{
  "model": "masked image model",
  "dataset": "microscope photos of single blood and bone marrow cells",
  "train_examples": 48542,
  "image_size": 48,
  "crop_scale_min": 1,
  "horizontal_flip": true,
  "color_jitter": 0.2,
  "method": "mae",
  "mask_ratio": 0.75,
  "loss": "mse",
  "encoder_arch": "vit",
  "encoder_norm": "layernorm",
  "encoder_norm_position": "pre",
  "encoder_activation": "relu",
  "encoder_mlp_ratio": 6,
  "encoder_head_dim": 16,
  "encoder_fused_qkv": false,
  "encoder_bias": "all",
  "encoder_qk_norm": false,
  "encoder_parallel_block": false,
  "encoder_inner_norm": false,
  "encoder_patch_size": [4, 4],
  "encoder_layers": 14,
  "encoder_width": 256,
  "encoder_positions": "learned",
  "decoder_width": 128,
  "norm_pix_loss": false,
  "decoder_layers": 4,
  "init": "kaiming_normal",
  "residual_init": "none",
  "optimizer": "soap",
  "beta2": 0.99,
  "lr": 0.00094,
  "beta1": 0.9,
  "shampoo_beta": 0.99,
  "eps": 1e-08,
  "precondition_frequency": 25,
  "max_precond_dim": 1024,
  "one_sided": false,
  "adamw_lr_other_params": 0.0022,
  "grad_clip": 3.0,
  "cautious_weight_decay": true,
  "magnitude_pruning": 0.5,
  "steps": 7100,
  "batch_size": 128,
  "epochs": 18.7,
  "lr_schedule": "cosine",
  "final_lr_fraction": 0,
  "warmup_steps": 210,
  "weight_decay": 0.3,
  "adamw_weight_decay_other_params": 0
}
Rows from block 7 of the encoder, named by matrix and row number. Rows with one number belong to one attention dimension. Each number is 200 + 40 x the weight over its row's rms, rounded and kept within 0 to 999. All counts start at 0. After the name is the row's rms in percent of the matrix's.
# q: attention query (encoder.blocks.7.attn.q.weight, 256x256), inputs 0-127
# k: attention key (encoder.blocks.7.attn.k.weight, 256x256), inputs 0-127
q.97,097,237,200,148,250,200,200,200,171,200,200,261,200,200,200,200,251,200,182,200,233,306,200,200,254,175,200,200,200,171,200,146,164,178,155,133,163,200,200,255,114,200,117,153,200,253,200,200,112,234,233,281,304,200,200,200,200,200,217,160,200,282,256,200,200,177,200,200,200,228,169,131,249,182,245,200,200,168,200,200,137,200,200,200,200,247,120,161,236,200,200,158,164,200,89,200,288,200,200,162,111,200,200,180,200,144,200,200,167,237,200,200,200,200,154,279,163,200,200,200,133,228,245,151,253,257,217,200,200
k.97,095,165,262,200,308,200,200,246,243,200,200,200,200,200,200,166,245,200,200,137,200,226,200,146,200,200,172,169,129,200,268,267,200,200,200,235,200,200,200,200,200,271,165,200,200,200,200,200,261,200,264,200,157,250,200,233,200,200,200,249,200,200,133,200,200,200,200,167,200,200,173,232,237,253,200,200,115,200,200,200,241,200,200,243,169,200,136,200,257,200,182,200,200,262,272,200,232,200,200,200,236,119,200,200,200,222,200,173,169,200,250,282,200,135,200,112,200,200,146,200,238,200,141,225,178,200,200,200,175
q.98,103,200,233,163,240,200,200,157,200,270,110,249,200,150,200,200,275,200,200,180,162,171,232,286,200,200,267,200,301,220,127,157,169,248,200,229,200,172,200,200,200,200,237,295,200,139,200,200,200,200,200,200,231,251,200,157,200,160,224,200,200,171,200,165,234,200,148,200,200,281,155,200,252,231,295,200,163,200,223,164,200,168,250,280,157,245,240,277,153,169,200,243,242,200,168,269,238,303,200,200,281,227,263,241,200,200,178,200,200,153,200,200,200,233,272,248,144,200,256,147,200,132,150,143,134,238,200,200,200
k.98,110,200,254,246,200,227,200,115,200,200,137,200,143,182,279,200,260,221,200,200,200,200,200,200,272,200,200,157,153,281,200,200,229,200,200,200,200,321,200,226,244,200,300,310,200,137,246,226,200,158,125,227,88,200,200,200,170,131,200,220,200,200,278,200,200,200,228,200,154,200,200,200,200,156,200,200,238,275,258,200,144,227,221,261,200,264,200,181,200,200,200,200,200,200,200,254,200,253,200,284,246,200,200,200,127,200,200,173,143,317,166,200,200,167,200,200,200,200,200,200,159,226,248,200,122,260,235,200,235
q.99,094,200,174,219,200,200,200,200,200,200,200,200,200,170,232,139,200,104,200,234,200,148,200,162,200,271,259,253,163,151,200,249,232,200,200,200,240,302,200,118,123,238,149,200,200,258,160,142,264,200,200,200,140,179,245,200,200,171,200,263,200,200,176,200,200,200,239,200,200,233,200,167,308,200,200,200,245,200,200,241,200,270,234,146,174,247,150,200,162,200,126,200,139,200,239,255,173,200,200,143,235,200,200,243,183,200,200,200,238,132,236,256,171,200,200,123,224,269,200,157,248,200,200,310,200,200,200,161,237
k.99,099,265,173,200,200,200,239,277,150,221,269,170,200,200,157,160,200,200,200,266,222,247,107,144,236,200,200,200,200,162,152,200,200,111,200,200,200,200,175,200,200,200,200,133,157,249,200,176,200,125,200,252,245,265,200,200,200,112,148,200,179,200,200,200,200,163,239,200,147,252,200,200,200,164,200,233,140,200,227,200,200,261,124,200,242,258,147,200,200,246,232,200,200,200,200,200,265,200,200,260,200,143,295,122,200,200,200,200,200,200,156,200,222,250,168,148,200,200,123,200,240,129,150,200,156,200,216,112,200
q.100,104,99,274,150,200,165,200,200,133,98,200,200,200,200,200,236,200,287,200,200,200,200,200,287,258,200,200,136,200,163,200,143,200,255,230,289,200,200,200,200,159,200,200,223,272,200,200,200,150,243,260,281,200,200,200,273,200,200,331,200,175,200,200,200,217,200,200,225,200,200,200,117,181,263,200,200,200,200,125,200,180,200,149,142,270,166,232,200,200,200,200,250,200,157,138,200,200,200,200,200,200,200,200,200,222,200,118,268,200,200,136,267,200,145,155,138,200,157,144,152,237,232,228,200,234,295,200,152,200
k.100,105,200,180,200,164,200,266,200,224,272,230,138,200,230,200,264,244,200,168,299,200,157,200,200,200,125,200,139,200,228,242,200,138,170,200,118,200,200,200,200,200,200,105,166,252,200,200,200,200,162,225,152,200,236,200,118,200,240,155,105,200,131,200,200,200,200,256,127,200,276,200,200,227,146,131,235,248,200,149,86,200,200,200,200,200,200,200,224,167,200,200,200,105,200,263,200,223,200,240,200,200,200,200,149,200,148,116,287,289,173,200,170,200,200,200,200,200,200,200,200,226,132,200,200,200,200,200,200,231