A small masked image model, trained from scratch.
Model: 15.9M parameters, decoder width 128, decoder layers 4.
Training: soap at rate 0.00094, 7100 steps.
Data: trained on microscope photos of single blood and bone marrow cells, 48542 training examples, 18.7 epochs.
Rows from block 7 of the encoder, named by matrix and row number. Each number is 128 + 32 x the weight over its row's rms, rounded and kept within 0 to 255. All counts start at 0. Numbers have three digits each. After the name is the row's rms in percent of the matrix's.
# fc2: MLP down (encoder.blocks.7.mlp.fc2.weight, 256x1536), inputs 980-1119
fc2.100 107:174128128143128128145128128128128083128093170156128185171102128128128077142178128128158128104096128128078174128128128113128142128084130128175092128162152128128180128208139139128096031128128096128128080083128128159198157161106128128156087128107061157154111128066128128128128117185080061128128128171189157128099164077128173128092074057158128128128146091128128086128128128086058128128096128101128178111201155128066128128128
fc2.101 098:128128128113128128062128128080128102128047159212128128128128128128128128079091091128128092128128128128128128128128128166128128086128128128092128128128128128128100113148056065173128128150128147175137106176128106128128128084128128176182128128128128128086128109158128128128093128128128141167128128128128198076064179199102063128128128156128128103128179128085149088183128100158096128128128128100128128201128128128128128128128
fc2.102 104:100188157174064128157128128116128128128128075186128104244070189128128050168190146128103128128128128083128069088078117173128183128111128128128128097128091128128128163113128164128110139151101159091105151128128128157160128128128128128201086160096084128128128128094150128169128153128128128128128134055115194188211128160107109209128128099174157128128128128096128103128084175128128215159128128128128172128128150104083095128128
fc2.103 095:091128128077128081169144128110128128128128186089128059168128128128149128116085128108018128128192106128085128168143083128128142087080128128128154120128128128064128128203097128128128079128128159128128128159161128128128128151128066128128084128128102147128153176128128128095194050128116128070128128128220204166184074166098128195165128102128128128038162075161157147128128128092084128048128078128128128153094140128128087128049
fc2.104 093:107202128077128128088067172109163128128105191132169128103128128150128104160128128074160077128099080128098177066128128184052128071167128156114128128128090159085128096056094062154082128128128152072128128128105205128128128128128144128128128128128101152174072079128153128146128068128166183128128071103128164173128128128068076162128111128089096128128128128128128128128110128128212209169153169128106143128128128145079075128128
fc2.105 095:128128071151173128128049128192128159188166128063143128128128128128128128128128128128128128128128128150183128128161189093089109110093128108204128202128100195100172110128189111128128128128090128128160128082128128128092128104094128089171128079128085128128128110128128128128086128083158128097128128128128128077128128128111128097128097203128128128128128089128102128128128128128086078128087081128128158152174188128128170128099
fc2.106 096:104128174188179128171128128101128154128093128161148128158097185113163128128128128191097211128233075152128141152128160128128128128185079128128155083128154128061128128157128128156128106167083128152167083128128157192189128128143128107064154128143128148162169083161166196128095085201128128156170128128222128104054176128083155128153166186128154128160128151092188128147097183128128128138173114181128128128089177128128128128091
fc2.107 096:128190128120047087128021128128168128128112166128151128181102096068098116128128085068103031128128128175128091128128128163056128128142128128128128083075128084128128128128077168079161078128106162128128107100116108108154083128128128128128177128128157128076128166128128128171128086128128075128128182128128128208158128128085128128146186128128103160128144128128088128077128185172128144086107089110163128159153108128087075181102
fc2.108 106:128168128152136128162128128128078161128128087153162086128128128079128101128189128058128157091102158128128086069159128179067173181128128172128181116128198128186165140128128114103128128175128158128102128128128168105128155128118077185128128128128078128128208147128128146128160173106128086128128074128184175128128128128128128128142168164128109128195128128128170079128176128128111128167086189128102177128128097167159128173128
fc2.109 098:128128187128174160128155103128108128162128128081195128213101169053160108128058160083151160178174086179128128153128128178128186163128082071128128128128128128128128128088109158128099075107159068041128128077128128170128146156167128128128128062128128094171128193102128071195128128160082128128161128128128039128128170093128069189112164128163128128243128128128112160074128128128128128147128030128175100128158114161108128106128
fc2.110 103:058094100128085086088128091128166128128128128191128168063128128128083098128128170128128068085082128128175166128144091087128152155128164148088128098158128062112110128128097075044106128188128093128128128128153128050128128069128128128128100128128128181072128074158156088155128128128128090096095037128128093071073156089128083128128069128081170128078128128128144128198128091099128128149128088089055084128114169107128175104042
fc2.111 092:157090128196128128103151128128128128128128128110128088165110128128128128128128168171128085065128128090068088084128046128128163101128090151143128128081193128113128128128128128128167128128128161164128128171128128064128128085128128128153128113128128054157128089128128128087128128188145091128090128128128128092128128072128180128087068152099128128083154128128128128177128128128073147128128072128128112128128128176139193177176
fc2.112 102:128079223081099170089049098128175169113099106089128128193128128096128128128128128128128128055078171128128098109084128128128092128074078128067128128099102128128128128128128089050178128128128128085193111106159072099128128188153128180101128128128163128103084154199128055173128128128095056128065128139128156102128115128102076157128183128128128128096204154088128255114128166071128128128155128112081057128160099153128128128178
fc2.113 103:084128139119200166107128128128172177099082068098133154101128154128128128105153115210083128150128128105155128231128128128157170116128163128128082163128128128128128067091170128128128167103128083128128153128128128128128128128181128128128169128172165079128128128179171158155128128128128210128128061089072067128128128128128204189173109128173128170185221128128128128128128151177128090128128102103156128083167144167146128161154
fc2.114 098:128095159128128128090128097103128169128128151096079179128123128166096090128128168128128128128099128087128128094072128128187128077160113160128128128173128128154128170128183128128128128109128128128045128105128176151071128054170128128092117128128128100128152128128094128128128156087128094082128128077077128128128128085087128223172128128128090161060128128178128128128065128145128128128128128160128146128128053104128128092128
fc2.115 100:085128084128115158081128186128128128180128155186128154128128170153084160128128111128128128065116115128063090166128128128087128128128128128105145080110095128108128128128069085106128128128076128088189145149128128128128079128183128128175128128128103081128128128142128128128128154128094114128128128142128111155076116128128128128155158078083128059160128166119165189144094093076128101128084087156144128128068128128064128114128
fc2.116 101:093128128073103128128128096174090153128128128070112128128128128128067102128128128128065128101152128099157154128062093128128158128088196103103128128101085103128077103107128094128128128128087128128169128072064168128094118074128128128128163057128078078128128159150045102159128160093154105128128115128078095128064128128128181102128128162159101160128103128128183128128169128037152128077128179175128184162124087106087128109139
fc2.117 102:187069060128090115109167097151095111128198128079128081128120128105128128128128110202077128128148098160128100128055185153152128128154164086128109110074051128128128128160128081128128053096128128128158178128128128128128128128151128128128128128128128128128128150167128128155128170083128203128128128128061128150128128128165128128128128165128128200070087128128097128187128172128128128080164111128128106104128065128128175063128
fc2.118 100:128041128173156090128128208128128128128054128050198090128157128097128149128186128128091142076071113156128090169150107128094128128128094186128158161151128100086150173201162128144128128128149128114166097128128160175128128128082089128128098128097100128191128128128128175128079109128128110128128128128074088128166128090079128128118128128128180128128096033100128128128166061128095128128128174128157170128194155098128128128095
fc2.119 096:163171145128073174128128128128086128188171128070108128128128128169169128115150213128128128182044099086128128128128128178128148115087072128087128128128128091096128091064128128102066128128128098144152101076077210104128082177150164145159128128128097128128128128080103170128182096128128079084128069128128069128185128064100145128128177128084128128165128204172144155128128168128128128083128128104128145095074128117128078128106
fc2.120 104:072128128128163128101128128110188108128078128086066172089128099128128137128128128231128128128169128128128088128128128128081101072101128165128149128128128102112090142146113072128128128141128156181192128128128092086128157137160128097128128128172128100128146128161128128097128128128159097183128179202128128068085128128063095128180163198128128168128156128128128144214128105128153128128166128158128183104128052128128128060128